From a checkpoint of a small masked image model: encoder activation gelu, 33.6 epochs.
Rows from block 9 of the encoder of a small masked image model, named by matrix and row number. Rows with one number belong to one neuron. Each number is 128 + 32 x the weight over its row's rms, rounded and kept within 0 to 255. All counts start at 0. Numbers have three digits each.
After each neuron's rows are labels from the 100 images, of 14848, where the neuron reaches its highest value: "patch colour" is the nearest of a few named colours to the mean colour under the peak; "place" is the part of the image that holds the peak. Only what is clearly more common there than usual is listed. The data: crops of objects in photos (Visual Genome).
# fc1: MLP up (encoder.blocks.9.mlp.fc1.weight, 576x192), inputs 0-191
# fc2: MLP down (encoder.blocks.9.mlp.fc2.weight, 192x576, transposed), outputs 0-191

fc1.422:174114151100162147034151166149102151188103103109134157136072139200046152177079118124148106165133119124121145113116200138145072121123132137159093097107090096162108111126076144102104104086143098106120081131149131096161161125127160129122159170156152083104162178105150117178110083107149115138132158099163105101156146114144170181123155169155061144101089098098114051082152173114120149141158107086129133065115111124154134179085097129177115183173134120155106166132161152083098176154136113105089174114179075135164124184120126141134085164132123100112131093149201105099089181096107108142
fc2.422:083135084149123120192107110104139102076142141119091100094156113053222130106188124129107158093125149120143146131135074124111182135111129108098161188133146145157173139154169104140168130165124143111161160106132125160082122155112117152139105089086076163192080078126097151092152193146131148115134104162081171145079153130165091090155107115077183150170162139164163218171106145141096125099107171171116128169157166150123124103172155158116143093122122179124131084139112109154152054114113100163151069166111165107085132078160098109152179082119149191135124139111075110134157112162160171114
patch colour: white
place: bottom right; bottom left

fc1.311:108133138167109121145134136182086130127068071099176119140096069120120100054069162185178095089122142089154119144107078143153092098182119164108174133115148162122175121213103151097111091112113142149150119125125119130118092135115166164101104076104167173138073134121163163190162181154098188095145146107157112084091159132153127115135117133167171129157111084125127140088134118162094152113087169110161157152136171148168094148113112045186112093104119141110202141108078103154107117108109174164190131147175120125139138155060171133184122150177121153141105126101090132158126138178147063116
fc2.311:151097120131091109108111143099153147149198146114099126092138235123114163226166126073113165160141109182156129105160165147096150149050139128140087127125148087107075145074145122108153164137145113132121150103119115146148161139107103095156148168131102097101175132109092113092066075086147053131142082169119128201134084116091129134115117119088113126125119172150130093175120121121165124132166097130093091100133100140101164095136123217092123168105124125143058130138176144096140147147135076115075079117087106120128098096200108146093144142105106089126127149162148138116141101072080220129
patch colour: black
place: bottom right; bottom left

fc1.416:115232139114121125187117153120091162166117144121077136105159087151170205111149146099103169106138105179127150094169148170096095155154133148126119125140147120190099090178125136167064112107208157145117127154092127127057096080218134142127154101100153153084157151170133077123153179108141092131108145095110155111135119102108166090136096164120124115153131137059110107150096090155172197107158104187094129157080164078114131119145121074161074149108124051125129106162111087162124192120144101155105103135142112162117122114151124090091128112114152167094060094115131135159127150170083146123
fc2.416:129050068161169112098135113117189139087174165147204068088160152117083105163125116184103056177124090121134132184103112084150138100156138097105123167125138172033123152130140154081180140095050107092127137108115135160177114120071144094128095147146117094173149141095130181137102095136112108119159045117148122178131148139088113078158093086126154127158106161144160150144136148093097084138143148130126105094180124118132130153145148158105100179168096167105128161111139168165127086167139144119184150135111133094121105086093144156110114139082138101165192154163119132147115130054164103175
patch colour: grey
place: bottom right

fc1.126:144149169118129128118151130142141110152128153151091140150093157074110138091057161114127185145169113185187195096107124098109142057086143087065186162107128143155150139162115161140137169152106121155125122164135142124158075092038139162170116130127177163119085143100113183071099169122102146083088142152113205083122107122117136149171081139149120152119092108090170162130185096153128144116127108158109135096161155127126145202178092133158112168085116107139154169063137113095141129138095067174161190074126149145123142078103101164154132128123151062097151090103129127077127125139142123052
fc2.126:092129082150140154143091121141135162105115120124161115104156097152122135138182119183125061094104135096096110149151128127144077219147092177156112103160136106104104125117121085128113068151098119118120145086137108143080178178191095092085126114126074110126157102143107090130142065106126125190213140088151073148142167148169103116060178093095114118123178137158092137118098144114128136092102152060148101164109099119157093072078152126104163101155147141108123063191134127152087162126164173081086076180143139115128096204141154112143109129137114210173124160165108157138151114145122113180
patch colour: white; pink
place: top left

fc1.212:162100129084166146103114122160136160108135129136147145135142166108122073153064092121149131150094083071143143162108089184123069076190097157127142190111118156187174102145147181105109090145171127166152109117150089155157121152105100200105117104098163145124115131153191181198153149111134133093126142154120148125152104113102045108121113087116154083132118110123140111087122108090112150132105167134118115160167151121124137188107147074137165219111141166061198139150141116120144135129108210140103161146150159154108157136116134100152164089169144101131121090212063167162072123134137157183
fc2.212:104163156167071119136146124087113109133130104108103130125107082145145168127206162108123140116131187172154079094155156096130161176043139121136141069133161090092070163097118118166182159130128160088103155130142145105087116138144140082153143123126114124131115129089078099085106106105132127183110114117126125127111173168170216164102137143112091171126143140158123102172141158149171090116129088131138169109089111143134101050173099143131117042133137120207054126130160124105128140148129054122148067141100064126149103136147132149085135156104094169150153133053191095097196149138101100105
patch colour: black
place: bottom right

fc1.338:099106140123120140157101102184112102116221111136137205117108153116089106108146132157110122107123129183093147136119107160147139168084146155103102147143123102130156147131142197157072078181113152148150062116154086114169116126198183153134207097107137082094104113147129171160132115129176096128133064193132107110128172095113109130113133128140097106099157101153095169069165192088104153128016197099088110146111130165121189153110085084113131135108078161154109103170125166129110144122160147133158084099136129108083104164185160117113148129066166147119133179165096119122136147175137138143
fc2.338:157153115101148120116139146087141155133057139097058047147149091110148129122141139088162148154137142086160120134151150115099109086173122091191137110110145136173108072113104044115188192086153103146145192119103169109071148153064065118145062167147125180153153126109119091115112141133102164129107206091137106107128076170146108109103115122106144170136119119108168095167103081148166086162202053143150158122163113115142111109144171169134142121154180102113152184077116092098131121094083113105099161167127131116168143100060086140154112134157096113133146084108151128110117103077135109083
patch colour: black
place: bottom left; bottom centre

fc1.558:107183078112126144078109127147108075120133108143096157124131178108143115253092079158168151164177116133116125063120126213110078156054101121140161104109083112110120192109129111093134104105121173140124159160158095159151117183132111128106118148129064083098160114162179154113141163143133156164104094121112143121176096129133136086135166084079126093125128109190114192228124124133113124188086077095141142110162128155110183128138136211098094189119173117115117131146139133097138129104125184120116138138159129111134147157164103165125113126132113134156133131171160161109099073130132187165
fc2.558:167049176140116095181138156116153169129143133101150113152098056153151127002165156110097135112089171110133115189121155043140155086187132122104082131148142094170161087151135121178118137179143111112139097110111146108113140086138144127144151079126177182132065118112073088173142095126129142102135211113145117143112149152155108182131140153164107155120139120087133057057144109142146114075150157156120124166094111101119097134104125044126161066149102127132132117121096092122136109139129083166136131127076152164109131098087152091109153119178127125091130126088116117152185179141138092088
patch colour: pink
place: top left

fc1.530:159115139149133139138174107145089110110098128095115104134108116165136109163143128138188120170129201082095128111059075097175126095146172126124121135107123187127095172078170130099131119115108124110119119141127103219136086117128127149158134127128160093133106175137124115053138119148141145135088125111141178119084138184117155116201057121142153113087141101122176069140127134104141138088045149113143084146115128127129185135142142098156196097106150173141078168115149172096150138201139074124181160147169129135076135113206103182164107094126149105109101183106125193161122175170191123179
fc2.530:085106128113141102137098142101129155139154125114138188116127093110117113085116127114061125063098091155137128159177143148080151124121079133136100119136123058131171094171064112166137143121182096164157129117148149073132173116122098102078133139137091160139175071132138153212129142097111094156145140117140081139171111111128083144057158154120090122161086132126079193093136123142108118167204108101103173101145140125119058115123105160095062127158109104093165087124105058146138127059113169114130069102136116145165129145074141103128161156117096144196161057151117094096112071089093139065
patch colour: black
place: top left; top centre

fc1.333:139076174148142050128112142179159132136100100137108169104073128228152177162116171108214165179183108117162144122134135111128152162111176137150107075130098143110146114111128108100137161131157168134106088135114163134127168101163094129178197145128103107176149133143117122123052087118147108096132136119117110124113112144136157152175106129173098151139108164115086163150147125082125167176095142095153065131134143136080101107131097172183089119139193132123112138113114131208146167148135073116080102110139095105134071184088178140146176145109131125087066148122174077132105043103110159127
fc2.333:118188070115103215158119092093108113134134155115121100147187131054109081093140084140055108083074153153093119131108110138123092094145089119078170171116146116138128122161131137150090104146089071117164171096154111113133088171101163144071056096115139173081107124117132143138180163136097143162136126141170125122137146112144088068095135126093147094124150101127172112112112150177138110090169121153079152131118103126173162158117150087069151142140055132135154120148135142058121087127106169136152175129138181157117173065143091119126082125139125130149197100110065169102132214154166088111
patch colour: grey
place: top left

fc1.259:104120134098164065150110137100170169150197122112125073118155094097112130188116168156087144102096139169096086094103098083086082057153079125144095128065159106161117101137130125155110127104196098052116097154067149174101119085094085125146142075133089102103156116142126122107103138113151110152170157119134086175126119124093188102119125113105090148185100175102119119176105147191176097123177140121090197081116129081101167149151110130106139155177134122085130080118102161134156161128154141083160106149137085137106119085200162149083072137123130133112110150077119153149120132149080200166
fc2.259:134160106162129175153154118116097126105076173192199156076142138155134127114144095123135066143159095143127187156194152160127148190175175117078159129172125169059096131154152145116132133068055133181136149083166109093133129128168180095123110158117149125151155137116137087124127164124113135116116075093125153112119149143115100085144111131146203095097128095125130122093132076069085137129141143147136022140100157139141106108119137133173067169127098122125095175123127112184097125130139099179180149114095141128148113173073111108140126125067104101071147127172134106131142139082144022115
patch colour: grey
place: top left

fc1.200:127095062110090153100164133109126107098106128143157111122130129190108142111113126098151168167136141170115168145165111153157155069143126115076130122175104118198132055132118144138115114176127149106114127196092074174125184118156152136182131133135114123118110104116137194111145095145178104091062164127145149078173096159128111139138131088198120124116115096121151133080149138133095166130047145111139182135112129166138136116162114177190167113120109141152081107114150184127134116109081113109162143063053165170150106123142108050084158109133144100206178192144165067087173146132157125089
fc2.200:147132170130143095166110157166133160140170121104045170166110134082158088121115125117106101087114170080160108091091128108089110180101136136169157098074158109100115181105111103109118124114133103156152144042163203064142063140106115149086105115114106150134114145152130106136120127121082151152144126155130091185069132086163133146111143132053123152122129128114117157149139152108144094133159103132125076152162101121122117127098147077084120137137164108137174122150127100077124123134164162136077119219214119089121147146155152193202112178123130147046057078097096171132087121157117150166
patch colour: brown
place: bottom right; bottom left

fc1.219:104121160110161147059130149113107093174091115140092138146097156148079079142073096133127153121211168131131160105133168197139152162122131126139086158152078160082085115105082109128133131116170163161115174185147121111158129132145061107193127161132099117156140111142122099141189135143160062121188109134110162129160148083158161140152177117136153131159165095119143162161115166131087159149108099157128143162144162229049094135131161159163118119126103111134095118120171115136091086136082089089121164094098115121108125192178070087093157152151163131112106183165169123048112149169145090133
fc2.219:138160106146116103185097159142153152117164139098163103108172073095124138076178105093109129127043102118136125191131104064139102096128108137136144109129152042165126155151133158112110147173143107121098094082099150140139140147108165144023100081154164139093117131126122135096071092130096210134116174097137078138092106151075083098134148147084082106099081141139113098149149077103142082110158117133115124115130093089183160136125066127104135185119124139111162135146075151130149156160152172143109088110130146097154166053097183153160121122105145139135178049072109145191147109137097166105
patch colour: pink
place: top left; top right

fc1.133:137146133159129134182113110164063135119114076135142164082188093097130143069147139144154151172107157149139129107108088161121164121107113118136100101105114135093113129182135086078080143157148151153144161159163083178134084109155184163137201112124103099129117125169098177074162136137161091118077131146126129144124084175128144167106136147177102173082134081124101108097149156124140116114078187139120117104096115177171137161175139023075128102146088125159172088125078119030136078099174138171160158124141120193087183122133098122125105142068100161127193163152107129109139177115116129116
fc2.133:101125141085143109084199152082179129140141153103107076133030154145110129182104105101114112093117108091131124140143165129145109116143174116134130170145160100177138139096114148183167112102128120108138093089114187099106165160107064114109056174107159153131144122101141093184116104135086156137142150122106112124139157090144112105134117107092134113168137180110154154162100123144132149117158064124144144139156145110103118102089124225185147133073163124154088191132168125212132150132071137082092102149141140055178073119148161133153162087164182094154057145138139126158096066181135143165
patch colour: black
place: bottom centre

fc1.171:120107118140086141182084148153165157140167114103144114144105099144048128090136198186092132129129122111080125186173124092123082108112134139121146129100112150084148098171170131169121090110118149126147111117097145109135134070152165075119173181139125098137097118164114129105163162104146150149191164143111073174201191113132172155109126153116084193139074145178076106127150099112137182143145157127140132162122097141182130110132130144104140178136121127116096171114143146194092143122221115160145075194155082081119134169150076154049146126206152154117089140163146144124110099157144114084
fc2.171:131122120120194123100159096070098110119109170163116141119125175126191116167116067078135111131112105156149148073104145156123154156158132114114119133152132108161096131071092121073152172117142157131141155134149133133115116183105107167145102099164135126137169124113129128156101110138117099047066083120158164097048094127113095068130125125148200074135201124068177176119102147134123096136123105125108075086121175099091170146116121108152101086142133155131147122127100130086155120123062131123134203078091169164154122113092173109221111123040097101125178107137104109119164188110129130192
patch colour: black
place: bottom right; bottom centre

fc1.481:106165126115104166127116132111123089147134089122105129120122129128099126147124131146129113124159152101150134122097104079128105180130087129122142059148120151161178074129149082074110180113151157185121119158137129181123067183128157143175169154142134108171173078151115143141149187168138062176179153105136166138121179128190130129133099080135119155125086118133136072188133121134107118100095142147135112151115121102123130137063091130143086132154025118136057117174074170180090121178126105171069077160145136157192118113096136131104083188161069149092127080168122157086155101182115063151
fc2.481:146072117131157104108171131150149138118151182138169123103159100128160132100105154125114123136117077154139117131165171190119160093136154126105121191167157119070059198130109175145142044130061103077137130106106179084124185092128106101095113104108131127077097168113136113128070108125111175089114074112119108133126067134070146142128147186152149108139151133127130195085151127127123152147174112129114106108137131161106132126155172145105172151111198132128170146090143078104154155078145151085178178093093113126070148145158082135190158079098183101137105138102147109130102133055136212089
patch colour: white; pink
place: top left

fc1.121:151093156130127157097136162125082076105149163101076102157133147132147117180135142173112136178159171105073136163123204097161135168173143093096127132110141097136132098117168072101137111156140155111127129098144142137192175140094116079102091117198112127089169161143132084148109127147116087160157098139115166150100145117082139106177140066051125062125145172171167145147068148099106167181147103160110131106172102078088163137164120147124109111120108162057100134155107081160178148111173148160098112138078128074177107059066126152125134162122114165123131110090156140068093051125127090103
fc2.121:104185077119118109157087104121181151131115115188202160077136106126116172106149122105145100077110075176171121130138051165101101137097109159134142124157109158087122157150122189163138120095094122168133137141120114132049098119172144137165173118044130116161096109123118155107128113117140162095124154088130068108161143135163107146097119163245158167123116109089105090112141089155138112093127155107137095140087152177171075139083134104114129158151126118192167107080134177106083126177109094101163154136151140182078155186170135102122090107155143103117129161169109136176145200120127158165
patch colour: grey
place: top left; top right

fc1.277:105144137119107154084131142133161112110150106117104117090151172136130147184110139124120140120150195141123136087161138114138155186158137118102097103178179117172133120134148119094120123164146150056084130169158104055118126097133151062166133115165118126145106154142137166104097074146089103136129136094104152139168138139113124151171146142168154176116144075137112113105113142209110139157075123090122171116176151192097086196095144114096163060123113146129128020163160115145124187100120133123145183188083147144156082104169169178112141117096111088211118152191151149119170106064168085160
fc2.277:169130128114136118188153141156113153152114142115130136172083079119121124065148102118121088155114068109130141156094106134105091054101108119168170156084094113087110114113120118158144114119125101167151137085112156184162151175115122160091108098095142175093174073105123101142135143115146163117154147172144106112111127119157138079094126124124076101138089154106150165125149121056173125106152093129133082143103074070185171070142126146144121192162141111113150239095082138102149061128132139117092072081197141132098194139100104099169136157155145149035120106071125116105111124194092148126
patch colour: pink
place: top left

fc1.110:162145153138166177133150124098124191120171075136098128124091136100102104061123146146124122069140128108156107115144066139108111124086092111087133168095112174069129137145146136125143183126152116148097170117127103118130117104154095106142175104147125128158140094108046117111128224112097135033063148118109159080162191126155153122056135125157181124132090109175126106135136150124117127026137145126120142104114170117116125176093075117109139100075181125132137151170203060142144134115175108154176087123154164117155137072118096161121162108122155148205101146160099122113156113162146092170
fc2.110:093073117114070050141122146145157065142097161093162121134141162153125142177109124094136129188110127131132157155125164129142150142161167188137132088155147098166119093107115105148112078153120134135166079150134136157138159163114148138112068145140138097113134148169187167125123056163169107190216100147163092166091021112111123133167143122100085131114143137097133160110139099132094140220121100117132144177144085109158127117143179116150123156167100128097137103088062209128098144127109179079075139118111076121128129183145134081183087135169125091106146141114137151131091126099144162067
patch colour: black
place: top right; top left

fc1.574:128114177127175155182086102117117195086148124175042181174128126103113101168103104168102085142161142144080070125070104101175124152148199117120127157163091123150165128097114091171157111122103145071161154114199193106115096160085119107144122130134156110112094162145116121074117116104126038105119121164152139130055132106133100167083137103085132102118134115116107118124135197150079154116086165133087064171156107163123185102135119154125165141160138130124135137164140115132114084120141138114134136101155086068143085146168172130133130156186083130157164158091092169085055151122142123078
fc2.574:105145054106063109084155160147145072198122092076192086118096129174148145085159131098157178108112120127159159100153166155131132082068067118155108108100156137128103124130101162125060127163148144168085102186087060143169164132146147162100132128111114179155178086112108128178112148156101224139125142075105098090162140121120131098151153153155093163113123133139129130167102110122179088125155099141177210100117133092106090147089135094131122092100113148137144106104106119124126148119135122137104126175105193164134178127118078125132118107111186116094105109164185116169206112158135156186
patch colour: pink
place: top centre

fc1.227:115080108153079036151153105116109127066073118072092174073167089131204088072118088109162175129135135079130129118138083176101096087130149125159145118135157153109140153121143085125150137048117101145126194124089132186117156157119110139089071146137145144132112124165142108115110118166187138152082143155125118159148085105151100114087153124046167155177111163147138090127158109102114139111065106114190146158133136168136078134106188190122112111089103126189154123086120184064136126105125148146114138131071138112052144094080126115170114135142100109142192142137132150118134168125164156146
fc2.227:147165167120151226134095175151112157182164132163125135184061152131079164149147120159075120109128101160098094138121169081141130152113109106097138122119083056180074131136122158169082111227138153069146082119174125047120092119129123131173183075133138138114132128095123176150143131072069158135142138131136130099141189146128144152128125132170057109079133106098118127111111143162184111106168129111111157125115115094090152121150111033155141108153155112093103106180120083153147151125143122160102124114173096158178099151162161142105136149142139173101075111099119094128121086171081095124
patch colour: pink; white
place: top centre

fc1.242:200160052134024060092175161148201127121163114149149135150145133121122124101167140142121148125103144097182072101113144138136136061121112144162155147147166142122148084116178100159135075074126145052045138153119087091129134114151181119114050083164136115134096127107128185091136119126144201118154111078134142145152157149119150120102122122080150135141100121102131155129137168120183151146164099165143132143074142185160112182096070129132115161140075108122086079127070131132153156066140119138135141132121100138164145092091102129125109088176133156119147111117105121182130200143088095159
fc2.242:071107172135178184162119086089079145117081146123142116111061154108142129153102097104130114142159096193107201157152108104115131159126151085089128109117102138132054151148123166115123164186110125167188111097102171145103115131102071137176193184090142121151168152161164092171131127133153041144101141173128120102086122117120157127158100126181111130128139140148129126123132093114042155093112141100115132128195137079097145067176176107155130113104173134129166158126191125142125093189147123145137086129137135152102091197147149140126168184061113138145115153149137131085096052132168148102
patch colour: black
place: bottom right

fc1.451:154086178092115094083139157127144087160146119084146061141117164048108047134038132156128215111164108067098146127140162117118148098075105106135148140135171197074153102103126086127145132099130180113137098139149170135149123121097090116133125158127132112103112127100130151221151161154144095167121065130136081173109145082075144178112152074030127145151124119134168143156106126099106102146158123193117144136086152096133115162113144135178066138116042153143124163098144159075159140120152131119150106177093131112116158103145157112118079140128151126116142146148097137104108107097136188132
fc2.451:095174092175154158176084112111100172092146138159094196125135094187160173133225112090130043132097156165147121129118110141123102166169156134121112124120112062195071151161134174134096113147154096133145160107128094155108121146159146134124117077085146142160154150165135103054115093128094133110130204145146161073141124178194127075144115182180137095094133110127118097108158123187162161101097123056143114102159102125104159105163126118083178119133194142117143091170142074166124107143090134154111138070131125148154088162107112127143174102152095133173128132129160121142148124182102073115
patch colour: black
place: top right; top left

fc1.158:079068131086094093122105121166143114129185154150101158105125187131124116217119118104113112101073121105137062139115211174099149114077121120124173125144137108106140136177144173129108069148130161127148102075138070089156084165137149145117134101075157121097144085183127092118075112150158114080121074086104118105168171114134152065094089138102154120065133112149147131070154146165163048112111124085135091135120158105130144138092128114141105147133084126150150136135122227119101106124167090150137056156146148134158150156122078127127176126138142084151101113172179137131141169145070065170
fc2.158:197211143170163142111151123092107144112087126120142110169139077135156145082129172157139124165191123126115155129156055098130117109163133142135082135122110162133105125080117098113153173083119110131091151153096215150119164079130087105151142156163086124154116176088137171136185154100117121173140192160146142132095091176122107204199151146156125129184123129117103142156092102080085205164110132180151173128133077129120102145152145144133138101137163109106075142140133050136139147126104156091142178108116115087084099112115190132116088133123100185121138160103084110132108093095192194095
patch colour: black
place: bottom right; bottom left

fc1.50:174141129155092097132130064175083178083147161142139107089104081207162171136126088179151147130118145108152132118119144098082139083109154126118162111156151156160127125091093073074127143102108149094118153156141150120159140123099099089168120188153193143111062137085102157130124114160076176105148111163126119140069161103063058079096112135072149162164084143075128133101178109131149186125079122109158101062138110111100117105147093163079189110123143115157160172074051131125118074111142096130136158076118119115132143125078103136201153119119146074134150128124138129154108081162127097079
fc2.50:125107128103161179108133185087148084165122094112140152140121181066125062130126147059119094099123095178128121170150145133178134141111090133123118130111139111125143155152184174208113096185134113153140111112100118126103123127156177183068131066118079119137214136188153082121136130076167110153126147118140142091166113156194184194153166140168081096090155136174122133151138158136119107131172144133080169162100115175134135151097177097162077141137126145105128071160206117125160176127109181121082118171119123146107124158158155133065126143149097206110100140129115120076134164093141145160
patch colour: black
place: top left; top centre

fc1.243:126178139098108071066112099079171090118066125117118173105127128103132126191049101124164157103136095105162093118103105111125137097103106160120165118131116156182142142089137066173151147113099081098122182173131148100119126172140120134167160157128128155184142113128109185108101151153100174094245086117122163131114109123164156135122158085181137143121142103086112169165179151093074138175129146086142175158094174173093126144143075200136075140125204107139141115116113127142093117100106110082123151077216120098108131161127129103127179176155145088164074128139115113104122128098126130134
fc2.243:133079104143140179194140168175079192153174105117121094144103110147133102051228123117094139151133158131163162143157160103123108123176163103122089137153147090102108098163118142065085082163164178117121088117116115153140103095106174132079102118123167173074121141130131075154168110118130115165033166127162103133140120150117059118148135125054075096126103158159135094119134127135181125085110119160110095130152070088123151129108155026120156110143075134109119120158113130126160132165138147181112107158065133181136131111117146178112117120099095175117168127112164154174145133192144128114
patch colour: pink
place: top left

fc1.274:113140085115137130140089152095177114148107103073132096133093115117071111191090144121143156176129121116103151121177181173137153085163063116139145118103185145076126115148126083125138158106089140153136138177120126077139167131135147141119129126129145127125155141226134165166145176109159076106178134161138085149147131112111175135202144185123139121097134092102153135131118155212152136110117099147159164090144149244078133190155078115089157179115147112119193069136101115086111146084140122122170167148138101165097063201155116122094152103153112118119144132145192123122198133142135139112
fc2.274:160085148136109153147182114158096162122149150162104155112135142106167094069166098127120122099114133144146118160097073078112091168106190130126108139149102075187130118103125157133115120171181114097122114071131131180112086132098118102119119146121127164136103108023105096099105080153086184131084140121120151134104125145145053101087118073142106135171116137138116123139134079043099111138134146095095084168131083001190144096102154114118117092161114128123101185120126144143160115172120149143085061127106146123159172037105156140173102153101132126124104111109051138156082131139123107128
patch colour: pink
place: bottom left; bottom right

fc1.43:192088086119125165187160146192117119100142135129112097132123081119118132185109114131166069167114156089149141153139160140161191092105071125150151105126117164163169107122107169120103138113115055094111128063122115116098102127119162151121062136145119132189159158144150179118102109177146193094126112138093118096176134152101191114163138187140113187100143108150167090129119138157131114169132098084124137097124080194088151173048110144045149123159116129106082097114118154108164116164112138120099164155140079192124089194167097093149109090159123155116061100110126139165162122119115086176
fc2.43:089138164147110121079149110079122118151118126127132176145101173116160128082169155108113159069129108154137099082135102074086059167143171099115133121133135098134127122090122092131124094157148198125124112181147167142108142154142088124158200134108149149059086107124125056170141164086113094152127150112161133178057117110151067144122142086119161072165119161113110156104115149107134147063073125137123121173167150062154081080182164084195114097103132128126171160138124096127119152104168118147169088112139162094105183094117177182119120183093109125131186144140119075076119156159148186081
patch colour: pink
place: bottom left

fc1.182:176065123101180164077147143116125119096138113120086116094111086185163148089176183144128123154180074071165151089140164127164106118130071117155121124135175079081170112088092100114125130120156165122172141095132091149153115089114085052162132152146123109154087089155105118219147088100155137118218119102109171180131133136138155094166087122106116143133167120097103121194154162080097132131129131114136150141134129097139157119088199164122163108135103153095099154102059086134114127107158121122086105106088078159179092083098155092130087118096129060088114094090139124112177070126103120122
fc2.182:103191133144105132178106086126131131145093161140188153124152161060072095155100050115124141064074177180085110148129096115096139138134193112077145134124085166144054147169177155130135114121111076137123114139115177101075126156133147210082139095103140111108180164097159150056100156162096116150064137140155073087117128139142103168128154121155130090115087135141141148080106073143166151113128131135110081108115143140134089153176065082130092152151142114161144094161186168128146149174095145130162157105149156124087163171137112171116173138115114209147134114141097131104082170120132098149
patch colour: grey
place: top left; top right

fc1.465:148127098082129133153139186130117125073186163082122098113124177113134124110110153110137146129080115114117178154118186166144057203154119122140162154125108141051081070127129119180156089072081153151112098126117113082102180154125110100100145099121083133166151145153138067160135139129159177123106107120107141085132142135055086104145115125089177118103197110139177121162115089123135158150142092162149160155124102163167131196128130091131120149071139083134166145155092139040175159121155078153124082125119118138096140106168150131172034135179135129144149119168137119160075109103129200168
fc2.465:092122150162124128100084092117131156168080106143151142134142076144120116150165093117135113148167164135107089114149048113112190045123136116113086111116139109184178149168135128087135181163189093106143147117145140184132062075129135156165107150108148127101128099112125198114136126128138077123138136146140120183148128116201166139101119137159108139149058134135104149114122147131115081136147168114127093113151144054108114074151141143103093112197106167092110087091158110209113077165102164119138187128089106107170119146084094129058204140090115121110098140096103138113159164152116028118
patch colour: brown
place: bottom right

fc1.502:140157153123153190164093095088155127185071065180104182125078074121121173118141087143142119158077135103166068181121102181156173144133122198123134134128137086144126154193124148149161114123132115161153168135172194033081128212147140159119132049146153129171093138098181113128109095076095151112098131126142152138146176132133139143093124139196097161140157123118127156099150172111167134147188091106163145157079108107160065110116118101107111135168145125126151132077111148179118084109088100128088151136164092138107117119136138144167138131053113106104068074111121130127138096137130101143
fc2.502:095126123095092077055135138135072125099175156089135066148129223154180110148134150116116164084168101150170178058120159066130089103128115056152115127128129191131153102059102108102114123125099165106128089122119046217149113088106166108138113208107121131107130123147104124124149177147153111136175124116078110117103099112123099137159134116070160089103118157138146100145123103136100135151070162172120127091139121174063164169129163129155131091100116138149110150178128099084164137131155138173169097114088166103167156130161113103085110126212161137137160160145114122132094153144103165102
patch colour: white
place: bottom centre